python train.py --dataset="Sentinel-2 satellite tiles (TerraMesh)" --train_examples=145000 --image_size=48 --stem="single" --mixing="cutmix" --epochs=35.3 --final_lr_fraction=0
Rows from block 3 of a small image classifier, named by matrix and row number. Rows with one number belong to one channel. Each number is 128 + 32 x the weight over its row's rms, rounded and kept within 0 to 255. All counts start at 0. Numbers have three digits each.
After each channel's rows are labels from the 100 images, of 14848, where the channel reaches its highest value: "lies over" is the class under the peak. Only what is clearly more common there than usual is listed. The data: Sentinel-2 satellite tiles (TerraMesh).
# convs1: 3x3 conv, stride 2 (model.blocks.3.convs.1.weight, 112x112x3x3, each kernel summed), inputs 0-111
# convs2: expand pointwise conv (model.blocks.3.convs.2.weight, 448x112x1x1, transposed), outputs 0-149

convs1.9:141179134157172176177173225148185140156148166154172119175130110156124161191180154169094106176086115125116168147125106068126104122057106141102093100114110114129110129087089069141060161110130091104132131106162161105074178097115084083080136164117148116083148123090154143102107157090128114098127129123146151105105119129104136101168148138097
convs2.9:147162137140115123127112108055126132141137141171131187137118129115195140073068143123139191076094140169113125135138120158123148147147154160106126135140130181142100139163100129132156180099146118123133127102141121170141137137152132145118132120123124138103128135153080131139158129108116153104142176137109133128144136116118172164147098193132212158208165149133128165120181148134135104186141142149155144118132111150137161166169145172164179105205157190152171
lies over: snow or ice

convs1.95:182141081144161139130127149132173193116147153056187116125131056146146111150150135164101121116152103127102099150180158088147151127132111134147126107108171138131145122119092086182146173139117134126091194134109159131127138124148176124120150134134128107088095119069087116066186119093116194121093176111113094204150120045106084050133101107127
convs2.95:145138160131107149157030168101037165125135134166098157174142156181133105113116172157098141074042139173145131159125153129189134083157171174181176153114161165099119137146098156149159122151134159070148114163120175202110128103124094128130162159132073160157112168137105148125173165097174104163153132193165129120175112137145163113141134131162143175130144123117138130079099037094103117132122144148043108117118151149127104112130158160159136118181102150135118
lies over: water; clouds

convs1.5:071088109115155140103162207108130076119099143115131163105122108171129120111118091193088127141053067131044111145117134100080137105082132140116115121140097097144059148114088075123102131096121116140142114150181141150066160157140107132125134189131166169092184111181158125168082182096134114086168125160129161111093107143098158140158144133088
convs2.5:166108087101119077135101090110076151035126136129149077088102139134105078110116101042145144063100093142077089130143068098064126117107083139095128116176083153146136133141057028096129127143130107133137160088086070170127149156166141106130093086096084077064132101120140081157087131119113138125094127125154140135128091140097100107170126097111182121141110127137178128139099141117130075125147045093146142120156072065093091134125150097107113156144097141097122
lies over: trees

convs1.12:151153044112165147151143155134163153158140177057135047163176049156175053165134144140187089147147143108134141131153057078144125164125108108143133135134128155117155110087173116077111100148135097111093109127104142109115119126120083116144130115116133117138091104148049116111140178117125142139090124099109081141155127041117099066133102116141
convs2.12:133173125111104087122102157084118172139123184177141140143161162087099119152148152114119136112074122153100153066112148138121130153180168200171117188140135153177134099146095116160171140104136095134131112114145091195154138162182108125113133132107125127142127128160107144118165126089149102151152107110179090127155094116121108123137104104137195130183127115087129074089141109121104118124082158159101128095159116130094118081137152135189122109156106105113130
lies over: crops

convs1.23:121094096118128089150098203106120126082116142113144131097109072151098136129125127155107083156112140110107116149072144121116120127110156155117116092183143076129139117136048068120097139090102095129094111127157149136071162146127086122079152184114154145047192112131194145165162174119133138098186145179166193157086127169103130166179172134107
convs2.23:153144113102120060100084109103085163051109156132123081130098129131096066086111097053148160026123095130084069147151110069095126110130066122110117129155103136128110156077080112082153095091137145112139100069081092138137126145165144126106074089125059132096116112137141105136084152129147106046135068130104132110101054126124113098161119105137147160163132168135141140143113150145147107156175090116152135141164115126147134129145139116121131107156101152136168
lies over: trees

convs1.3:060071136093144139105101229114138078121091129112154141084126135161112127132135085174079088097084084120098090169110141100080160105085145136112096110129107079152087142111078076106102131082111115140131128158181144157089168166133102157108133197151163166082188113125176145151079136119147155103175143161159175099115127143120128148144173154112
convs2.3:164126079119136083133076088118060126006104086133141089131118111133085072049085043046136090046105096118093041130137064070086138087108031091068114119117069136135131130127090050063118077138126110125143120105040081140127133140146134083092074092126055060055137102093110049168099132139112107107083072137080133122069040129114081072159116056120161127150132147148129135146107150124139091135147069121157140132150097095117126107141132126133095147147137135108151
lies over: trees

convs1.45:161165119126089117121114118152117161153161172168147112160133139117151000123147157081140128098142205167149132132126036143146126150157145125196157157176166160124131178166131159140139140116100130168131096168169125156146167165161113151129204122100166149134116139077105153150165139142131135156123147142129121170083150089124169094145123139151
convs2.45:114091147105103151134066137134050132101138116152138088090102118171103086109140121127066152086060151122110145117145092139116145071125089134141160123092161077107164083169056117091127084071129122067139135106069127131085123131091124143121086113083049146115113123095114119119103101089141044154090113103138092100121118113152115139129135095146120096108125091060096093119076078125090126118114070096106115078110149129093114101127090101151102094136098081080077
lies over: clouds

convs1.63:100122117094098081086081100070110113169113094123085118166098129106108087112071105145115138107106133148121144098180124117105153126141118098098110162056121148124094124103154124128141066166168168080153157147084085108143090073107202104162071076156104090171106134068097095133123159144098127085080126087106080093178086107128132121142078100088
convs2.63:119115136151163134202130167150143112138128125153152117155163157146158136175148117130158130131137118144166178131123136125124106132143195147111133102166116134132106131154134145134144133177113134130137137185138147159132149135161126127126145143139138129185184136131118184114124130158133121136126131129164152127154129169140149126106162145151151107104148131102195098093145073170025130162112132117019186083164171169073109155157128134124183159104133149144113
lies over: snow or ice

convs1.37:135122166090092100134129107118087107117101165160098139162136145100073120050098159166197106242167138112177152135084133132164115175135101148114130141225096143104183090133179212127156164149146156148132167155159182153185154157132136139155213140156116156127119159136162156121135110153136130136123127106138141113115145140127103123108128143127
convs2.37:101104081109130079121125101126067172137138162150151154131112111143115106146138118105091133118092095140108144101144084065106113078128175138104135105143055092084106143141111127162119097067113154088113109146134123159122109164084160181163077113116124097126129114141123121157196121116104123120100129119132133152160117139126149146097153088148132123094087117081131148130127112130087101113135096077114098055149134138096112117105157099109089093101076126093111
lies over: built area

convs1.54:165171195160071170184201106121113149200125167108164172160165164107115072108121185152153103124091124131131103127097076113140155162124155118138157153086132112140109152177104114066102082086160177117097099155136127112096138118140090100117112120107171104153155172145122169171132161159174107152122100104195134090118162085176098122146134180146
convs2.54:109128163051122120079047140102079080138112131169122094148127122104144084123059125157087135134093083112097090139092100112156129091142069150173144120076118120131108110158093116147128126083104095113122122078087135152145116147078114102128116106115084050065112162113066080137138093121123051164103079128100119072140103088131078119093141130141153088168054079069107095108057138066109124160083111121117153071099122130139055144137106173148116152141152145076102
lies over: clouds

convs1.48:162165144159070130156129137156102157170164199107168174166189155125126045124166157134192134145121197170144147107111075136138125170119148118156143186179151169103149173169167158074115072087113121133104069167169104143097132164116083076124179113104156163131136144101140164163129146142138109139131118138123157117057148120097146112147141149139
convs2.48:100115149113114092139083161130054139097127142158145086107098116113107081119119114103109169103107134104123143115123076094126152071138081116104112121105099092129127085147095102103126122085120139106122125108089100133119124146114132148131103119120078116111124115104118112099117086125107071153080073102056106077125130117137098135115146084137126077114071084076113103095087080095047106108084074079089114066138135066087103108096067122114107103136086097093070
lies over: clouds

convs1.17:124114092142166150167169179121135118128113163101146155097177066159144157134142145144151122158132143160097148168110121134131134158120170155138157192170081165156128127156018067073073124063087142114090101113128141098043128124104073093057090148120151123085169119170123138183126152080120107108169104141141155129143112153108125145119161122121
convs2.17:118113159051107144149131161137117126077131115127119118154092153144091127088092123076142188123129125137078098144176103157142162178132107142162147114135145167159123141123094108103159186067176076132165119101114106148163114128133106148135153088117138141105128153143126097168113151121093156162127150156095125115128147131110125163161132115155161107154140162115137161137155132114128138201146133171142160143146170163136104129141145175123123127178122188108181
lies over: built area

convs1.62:143141154095133099058109109111096145152138074092143148139106118148112138082128091130072116150118115143094127100148139094182167096104103071085076154092109092133128150120123102141133066094102107058154160123090114087119077086105174104127076114123066084092116134022113101122137086120127144101128115103098116110182105100111118089041127124089
convs2.62:082132138148170155195149167133158113167125148129134112179147159163174138168136124164157139155142087128159162155151142148172153138150184120162152131147146125143075126150150164138156125155142122132148145185135190126114141106168095116120153155145151145172199183128122179108175159166144121111128149149172142099166131156128183102097150141135155139122120139144181132097148116130093147116073139152065136128156183184136095141144112144148182156090134124151160
lies over: crops

convs1.29:147167111153130152174168203142136144190136185106181128161191135171155133161153159144134105099100204136146136135102139113131152153118155136152154123177127133141114168167095136054072058087100108132096062166150092121073131137138056076106148122098128149124147128184148135185137160140150140113160135145175145142057137131118168142160129146128
convs2.29:137129151092120104110059110113022103093093098140115127121051116109156060072068098084104134064103121106105119106132090051111106071137056108102114124062109103139137110148070104074127079076128118100119093094051055120134113164129114124122104087114035087088117084119128100110110089100070066148083050110097126059086073108144085137114129133139144106135066133097117113100073115093078059158099076101117160085134139115090119140133116141115107101146119169070098
lies over: clouds

convs1.21:128133132154142144162112192151150125122153146128165162107142150157127141155212113184115141148119104111082101179107136171137122107119112163145093108159096068119136099100087112115081108083053069090104123104093140097084112110078126108072110103117049110054167139120179154171117145142121154138170164165148184127164147137134165130199170131154
convs2.21:122177139184132089153079141127074187028169196181076202156132151157160116125093129056145182095138076190170162152135101102148142137099162145157139116144164164142126164150127103119108166142150202130161146154105108187160137116141158186151143111166104162215134176188144139157080144137123131157135095164074155143153111156158137191116147159158088161162161187120141165114127152121134115206159102144133150159113150102165135139124128165132082132167138233113185
lies over: water

convs1.60:140136130056079081095120061154075147147146152162123125158095138085130025099146127122160130125101155141160130060159044102092147139120110075162110155170135126133120138115175185106155075118133123096128111185078112143159077078130128119164111083096112113150126137152080146115139166122140147143108136106087074149149145076108144072144082135144
convs2.60:148159147131140122156142153142113150138135139140140146124138164099150117167161188092130150115135169174160185098162148149124132121153155176140138169121167139132158094128142141146149154139160164121146144158116106163109122132137113138113169163126106159147147129139160168137138126133161098151140147118158106123167136131154166157163113145133147112121111022084134041072061091135035079124143111064066135033105117125093141116146088114158124068118127085108070
lies over: built area

convs1.44:158136173161095121139221098119104163155135162146134179143155160111103113041114156200109092120166187106074130093146104114065172137164157133164160208180138132155173114138102171116132147132157160155084202153131156132171153138131184130146162110148101100113126160118147149125150141146136189145114151119149129132152145108142066076111137137149
convs2.44:158108109117109144110065118089039081093123092127125088141124117145099060082086113136089140070089114081133078163122060105128181054132083094116165087115124123111084132137095080073113083135142103146147108111065127135131104140087073122130125131114048090079086114097074093113108096113139063103053104135124116066104086082128132056140145103155132138136119150117141084084115097123040120145118060111064168132151175130145146105145156154121113166127128148113109
lies over: water

convs1.58:038078170160122070104107130076125062119099050149111091094100168105081139124132054093087152117140109150106145106163138158122154122099110128150126154135073152140133135089144149128149146161155083122134143150034072136143109100117155137143067105146054100129117142123131144086053062121131149142109145092137128096171141117101105106129146128150
convs2.58:094156163158157158154166134132157155093141126213125151155146175139155108169150172134130173134163181175152157138116038143179166123053195188143130169080134169154140114148173068042056113162120162155145150167095132201176119123099155166122163167156131097153166176176139161130174114160085101160034144163199135130187118131150139145139131109119147130118127163150174108137133112146156135134088072176095162161110094105127117129152137140121123162144146132102156
lies over: water

convs1.103:131144065087127098099094102157126123114132114132131157161121090141172099069157115114101120091069074106126081087094121124109059087096110119150103135152141110071083079103108137158150162123123144144178096106167170130142160138125119151154139142086133165115160126111132134204154140156102112156170156165147129175000137124161186140117084117136
convs2.103:136097139100105123131143146167139120117143089161153116079115101155143161159161145099117216154127137222104169111175117151089136140128144148154139152173169108138165144121051113088131100130170089071142173134136147226160164104137154109183113085124177182146138124126166187127122190089141147165126140138161163175248124151170126139162171098173114169134156114096153119135145174128108161126187132088141096126146153138062157134137172161185135197195078157187088
lies over: water

convs1.80:044099160182107049102108153103120058133120102153099096110124154115077125146136070096097167124132152161134150101147153158132166136111114132142114169183068158149143144122145177144152110159133089113112129170059060141142052106119159116150103092134059136132114159136127136105024086128121138126123120123117132056150131112092114087144128122129
convs2.80:126143161151159132164150132175133156084143148188134140145135185154144111165150174103133171106153173191155175125114088106156145111077187165148116144078089151136159102134151096092066140161134185125136146169095109194147123114115150185134160163144103118162183172147163164109168125163087116168068133146196156117183118157163149163149136092138154123106113152116187113126098078135105062150138071156073192111137101091091128154126154118070114173140116155089150
lies over: rangeland

convs1.35:079093178118140177132123100084136072117102109100110104099089135103128144139152115142109135128152142136118154146177175156151136135137134167068163159068063154128127125090139111083137174164184132170087103128088081101164142159097091171158105085128143110152133150107159135074125156141102176095128147122159151159218122164177047166182177123104
convs2.35:081185111146145139145127114138159142075180131233166175153144091101171055198159167085168165135138154182106174130099112115133131146128179197108093107147157176129114150174144077127168092122106098122103135146124103189145200152172093135157126124154146124186121116126148193136156113164129069113143115116151180155170079164076119152132176149181111155140076172125145105094151098105141059165089129123086179142230081114095096140141152191165106161189118156103111
lies over: water

convs1.86:139127141119144150158118110135133139068142101086118110115124116126125131129135109109145091130117087044152122124113145116143141106135093116000091128102118068119137050092156144137133129116123100154153141177129109154139140154147117138137144133145126140138123153094137097093134127101090145020133143130140133139154059144152188139110134098015
convs2.86:136088126130112112177091128158036136111162159165146152095092140142123122165162173113128156095087159200135200115147133119115109104093208178100138076131157153062106138117075151121119130126128120100122173170083159224109133102142106117173153091099065160176141125136147197157148152095137128161141129144143160146241133186137146173137139143145099152092137114099153125091115051084101109085131122103065091112165122147083099152084106161122115149191089138133114
lies over: snow or ice; water

convs1.83:105150183128157132133132121125156111121136099168156151136125152103139142117187111117116138122100090107130094030124129105153150113103082084127097144083109109148125137119102091125130097093155105078128133125046052101100065073076135060124071084134096038073115164068150148090124068137132146148077147093173106124147136146150131138145117132147
convs2.83:097140134149154153193137162098128092137115159138018171175132156130195128165101129165121160147126101140164154156145133147165188143147179117188166137055154105118090116124152152144154129170094153131149155178118162118133137109101113142138185161154132118173173199138096170124183176157127126113140117159174138123176148148100176118110150166118158138149114126141173130119107141143146140168069136151115134137143169156168097155154127184153140125151148178133193
lies over: crops

convs1.31:162135098173136185171157144130138152046125155068137178129154119136122143148128162159140138158133174157122138135102138158146091154081141143026156170140121166098149149158125123074104105118124122140099124111125087115068117151065105095137139107120123140130155153146130102141125167108098085022146074116155149094152065136156152139167157110043
convs2.31:078123161109093070174061163181058137136159139178122114106089166141139112186144161107161151077102129162087185123150168072105119040104161176134114125116109173127126148159133152129168143087134084090131123113101119166121158170125077136148127108104054169160165124153112174131097151106129116179178090114155141171176132180139120187130124157144095154117145123086143127076085064049094070204111048099047181107129110185056096173156150148130083167148121164119075
lies over: clouds

convs1.110:216217084143149176121166117177146201165184187101151193221177093150166145131175178105121098093145132126136094144144074103129103091128116127130115127090141128093139119098130124128133160136126128148071146140152154131124145153139126108138184133125141129130092111078058105062163119092116105123089099104095096134101121105114133102097122118112
convs2.110:123150153127076136146062165102086166160147172158139153114124153145140134156141150145078146155088147176134167090151146147129126137150181178163178178135164146114113117169046158150148147123162142070107161148144192180159127074118134117122157136100146170156095166154120179150162175052163129165146161123171117138191149140124161143164109141143161160168169103102128150068133111090100160129123147167091122077139134152137119122134158142173158148173135160160130
lies over: clouds

convs1.90:155127148133156118138113160157148135147121180140081098149112127157140064148127169083181076176138083114161124119082057074132074138132055090128072134170065104081144092071185160122168161142181118160041114167122172163156164135156100175132167134086117144111129144130145144140169157123111083127117074119134139169107144110120119103128130126138
convs2.90:155149129103062074103137092163131167148135158130151113107135149150146137158173072116119141155098063171059164130190135141152190102151123174145201128170115156113142161155103160159122189076189137101155137073134219186124160158163141116125064124063142124109093180126160155139103143075119144116135104132108121172195142161128163126168118154118134165146174137086180099110136140188133123164203128139130123103165116100169132137128197113150179144173146160163135
lies over: rangeland

convs1.87:103085146118178126161092115080153105038098080101124106051131135122135157136128075141174112116087130090119155104156178120137138139079131135000105156134139108114132094122136124160092124102098105120155132126106108083147136120125087134106148130127113132104123099092152118129160147069130158066131165121156132179164088151133140150078127139044
convs2.87:131086141082116149138082122178045148121151129124064100146095117131119114133134182134169175057076172142100129165139105123157136064080184109115145068139170187095068127137109131096112164104164091120151114167032142169093147118167077157174156136146035141142121122094184149093131122125063097138110110147156228123164119179134150117160183118161091159112147160128152134093107102123101125136113069109112147154203117148148140163137127153106148151192103160097134
lies over: crops

convs1.100:171126080151163137129123151137165190117143152074197098112127075137134082161157135163112126124150096124107107133201145094141163126138114138148132109098176149137140122115105089185145170138121126132115186142112149134130131129148172124120133127128127111088092120078088120063166112102115217123096195116110098202159123040111090037133100111133
convs2.100:143125149132106142164019166098005164108130129154102157158147164180131091111102161138103144056054146152150120184140141112187151088152162173179182160107152163108118120137101140138155122150141153091170106166104160194102138113118080120131168147121044158151114146139092149115165150105158091160151112191159130119162108123143159123135122132159136163114144103106128114090072023094073098117104134145029109112114134144130100116120131147147112117190108149128132
lies over: water; clouds

convs1.53:149119180164076151160178092094109120153096176159080170170144127089079142071054174166181146238163144147157151149113146144165117185144116156117168069190077143108166123150154176109121121126154150127140168148143135123132133147117132120130189092142096125123126162188162154096132124150159141132116128120173156100163150136152106107150161164137
convs2.53:069124100128124141103125057100106179142149167138153147137128125149134128177126131130087151105109110137113120116122104085086124110124195145110111121158088122104100131152128107154130100079138170088112095168122092159114129153105155190152071125129102104144120101144126128140157109121106110091128143109162132143154100120117132155090150118143132130128098136067115146098121094142071098121118118102085123093154132172100104133087177109084101145112094146081097
lies over: built area

convs1.81:150171134152149101131145109144143143161168139155145174179183130130162135130165131128120105170122152147134136086124128115137135087093119124113118160121117135136131160106113098088108082109087059029144103111112045094065030061069088019121097039106093098093137120159130130131136137129121131126122138109096137127148129145106119133136117123122
convs2.81:099111151130145149176150151116112136145142160112091150155102165155163123146114112132103148143134103133135169140124135123142117143157178119162131123124135106118088112137116152133148154140105125116138152167127151119137131155109133144133132142130132135163153184145119173155154137123121137127135164142153116117146146139112139149106132122131157122145106142099201160093123118096098119164171142129065198122161175163154098138113150158151141171115125193138195
lies over: built area

convs1.98:154180125067175154115092114181168157107153121138160133170114140108179100115168124061127079140140082080157107110107132094159119092129085089105074142132135099095148061084128161153133157099120109157163140166140120150127144140131102124130136126132104131108103127011099098094156125112087141116120147129100118173056101163164218162089113097103
convs2.98:177108118143091102164070119134055129130147150141134155073109107151093146148154168112086167168117139184144169118162119132116153139104183150128112118100162128051109109105098151101130096135172117128135175170073169198109124091143107134177120114074123153176123135099131186162137158073154123140142141142150137143219144145131149148179127123128125148096148097150105134061106111120078158090138117119072067086133142147083128110115126122127122150190130130164113
lies over: water

convs1.46:106131154083094158115169121113091102191081139119161142148137151117105150059137157191067120113114143113092135107103198118072180131103101103106127152151081105150152122160080164129132117135200192131104180177124122128143146141148173109147154134163135144161120169084155156196100174164152211123129193116168149109170151146148139161136145151124
convs2.46:191125088100145115136072087114060126006127127156139101160141091120120037139093144113123127052070139165122144137089076044121088079123131145114087059150116163115106083148127056074112058133105089147119076141048086186103139160123105156147153109137053053123153110066153122111160067137095036095061052134161161107159071144115125086117169123172156148140089131149149105092107112084069061125111057097110150100171123097110154165153178172094123137169141137052104
lies over: crops

convs1.1:142101195160181140159157236137170142099129211154157186107134162160142138175099162197158101165069072124074115135123098061116124142066116105124106099168130097127061139099134100117100121073137123114124132133150169148095155124122100138102155165139168122080146077121155159116157139069130113123131122128138161158130141141079115137143149142135
convs2.1:169141145103063090133030092061039187065104155137118076094132125160102043101103067066123078066026062145075079132139080116118155044136056112125137124123138169098084123150076116077148111111119134127130140085020128177081143155157139144065106114077053145059103142098094077150096148095160104084106118132129135131120075126093108083157077127110189123178154137137171121120139146169142095161151056133153139114133090150156143097147165105170100129158127139154154
lies over: trees

convs1.67:146170115162128123140161143127133145154144135123142170169163088136123125149181124102166126116141100158095145099170123066171160131093082047124099162098094125142139150092174090103119069126152066073099159126099100100096087084086147092133053102122097091101079123115091112130113050096121130114096107095093089088166111086086095073084107112118
convs2.67:101151160153151143192142171137145140148136167126133150147144173154168137168140140142168132144135086133169170139129141138147141128156204157152152137142123127094065140158128151142152142168120147127133150179133177130129158141153106106157165168146137145182188173145107190118161146150142131150139148132159136111167129154135179109112140151159162143152159161113172145062133109117084125159059142181043157103154153171129117131141134148161161150127136183150188
lies over: crops; built area

convs1.89:129144122155168163144117164130165115150106122143105151146115142158157044167137121084145098133155147080174123115042026126189088111168110147141121103120078083086155093133114154198122117086069089164140128147135081145134135146162147127112110146132108116107119158118128126100129127171133071143130098201157118119057137102181178128189128131139
convs2.89:146127133171094049145077096165128073142157110112100186087146127139167178156135113082111153115105121167159150100168143087113156165111181143131118088088157157118165178140084178131096158144157169078147149158150127157098146064108117077163130159104130111180150168112132171095123170079128166113136091103087139180170144146134154163148123207122144191154174164070176118110155139152103140198127156164128152101109156143129143160156187103123165164178176214133166
lies over: rangeland

convs1.85:047120148125153139107109175102150064115054106084114089096082100124090115143147076128100110160123160138133150151176166096132184153077086099149117161157019129154155145103124145142117144136191116122097169166098143142135163105150141139115113166155128110101114146068127148075062105102153169144107129091156121075194151098134112109146124144149
convs2.85:171143135138148159130107087134110166044133105186106137153155136135127090141141107167139129119083145149117124156151053153182163089061138168146149132122128185114134123154150038046048110138156136128167098119074163199076155124123100080119133160149085088105149163076152122136137130153103069164063078153150135153158056141145115067159133103115165144146152143128137112131124103121128077139139097166141126126107105101131119152149128108119133148131154137105168
lies over: crops

convs1.104:016127130124202159137137139059182025138050077121067132118110144142150120169132103125122152121126146143117163126141119163130140162079097129120130171125000174138150129100110127140120136134146127110084140137111122115119146108130139121122075158152127130144113145121110131139028138123143135141111117113125109059170136126142103144122133134135
convs2.104:055153150142147112139123133137153098097128086186122122139172102162111116163153085126146125144139102148116131142174000179148181130021141165167152122146137184124100110143147057000044163155146135129157155126130102190126155038140126172151112115155132106105145150122155137154127109147077103175043153150161152120175125146114088101113157117137142155169155182105139144146162134162131148154128107160121149174120097093148141153160144143155152156109172141134176
lies over: crops

convs1.59:149155128140157136150159159126150151155125165143110139161160094139143128160154154168131161103107109157107092106165145097142159195122084052165095169126088151118138126122123103130130099141184154090041172136100106093111100079117151083143071127129154107177075127086081117100131121086123113131082051080101075111169112060088089075117088113134
convs2.59:081159174145165137194127165164121146139117144145120138158176184152168117163144165129145138123136125166160179105095136134147133112156184163164147157106127155107128131174132139141150155164089151116110132182130160136152157130146116098158179171147118147170194158126140178135166153151158130172134139121188157125171127179143184119093150146153184168161146127098188168078125099119099107190088130173014189065155140184141108165147156158166169151144132190147197
lies over: crops

convs1.34:118104173151084151163197103113093112136085135122111174130134165105033120059088154183124121171176154128103155128087161138152157134146123173063182153140088156157169133130125152130136154135150190130162199161125153144129142143132171145153174110190129134149130153212163139168132150131143167097121151117200143134159130155174134122156148144109
convs2.34:083123069125143131096117067101111137112127099170154136140119118156131063139074138129115122098107147117126107132089076104100110077140159149125153109137140111149072154155136097106121087099120120131106105136103094176126133172122140183143132112143113064105103115106097087152172118136133058117081097130154131090135094109121125095082160135155157163113072142066163132117116093138046106135126105089091149090146149138081121144119154142111103151163104150097089
lies over: snow or ice

convs1.79:075116125079098041060081115088090102141098085128131130122093131126100128093111077115076120137099139134106121080162143129144154094094116070105102196150134128121094125126114169113104067080109122096162146142094096138124073101109138097101100082105074103120108119070118113127129005143112175110124150136104112150172116105116160101088107116110
convs2.79:148129134141165149175151149156151110136128136158148106153149134147153151177160140123197141139136136148151191173193139126170171153139187156140137070165134107109128094134138151125144114156189139147183167178120159149118149112198090141132162149145141142176190168138138191130126123178132116148120137177138146114186128146152147115137149141146107080129144146127178101081145080164007119126111129124039135096171173154100108126128102142122135163127126125131146
lies over: crops

convs1.27:114063130078092098062097111095104134102052134098143138085128145091110131076100117131136118094140198116016138112105176123101104103034138114106129219200090147108166135131137152110109102065142162125134177108118151120139122134095131110123140083135086115164113093126115127128104099084104135104117116125128108095124108133123165146073112115114
convs2.27:120109114153140077089075108061113076077154099164127169129116110155089103087065128129141135112078146114147061128146089081155154101125168103053158032112089065098051118123125109097109093141119142145147079140070104194071117125125097110111141145131118126135139132074045120132164108154128094117098033147095113042121072052101137076106129084137123135101152182113156108112126117132005148127105098144093151105107160136115109102119115144088102107138120162168138
lies over: snow or ice

convs1.70:151121167143109073119108072128131144117155131176127122145133157064126115146137125090189121161158136140164133125082107148129099164110113148157118144158110150119162121109183144043143111112081114100097059139052117127140069094096071115141129017077048090105101146152148153144155115116110088164103097083131144146099152162125146158122151120173
convs2.70:152134121131105134158146134150125184124114183114129114107105160160149098186148132117087138139121116137150205140141139130102132096157191125152107128136120113137138104090110140148161141119144176140142141152115130128118106186124169159091100107094124161171128171125144195116088157105145108117137146129159082099154146140152138151152090130097090084129077127126223131095102095159112109154158107083097192122165195169126144117129143102128160177110094190144175
lies over: rangeland

convs1.28:119136141167073111160205086115113125157135153119123094118151111087081100122101156189067083108168214148072149168106117126115199159179160181124185178178115170160170149151095183135143151132147147129103140173136123107146149124155137144137196098121131121149123147159172147134134146153151183128128151116177147144126142106142076061154156146131
convs2.28:116118113124130125122065124129072116034120079150126111154116115174139062087096121114094146048066143110133098159112117108146151051132122141133165111098147125145124141149110082107117107125165133113165078149049110161112125137093102133133137111133017111112119122101117084129128130123141064123101087152128113092116049118139129080115149115156140158117080129091134085124070098119065059133109082098088149076114155125118125134134136145120107157147126147076087
lies over: clouds

convs1.92:037139126124170135120114164118163047155102110131092145144123156149158121157165092106108096114150156109148131099061134134127106114120066133129070171156004125109167092099117167139132116126135081160107114152122062156124099158133129113134080130133072165135139146124108109119036120153118107139159095181112141049098125135135140136164136114136
convs2.92:148144163151155118120150115167163087107171116173118164128149081145122156169155133108149178145173129194102153150183068149163177156021162167159170139119159186146154138140159073059047165141168131160165165140154100198157120062147144152150105131131149120126174166158168155131132133156079133216092138162157157153195125132170104171163139155133114173146172197140146140139155145141115150159138119158127141143102106065156164147152147111125163162114158133126178
lies over: rangeland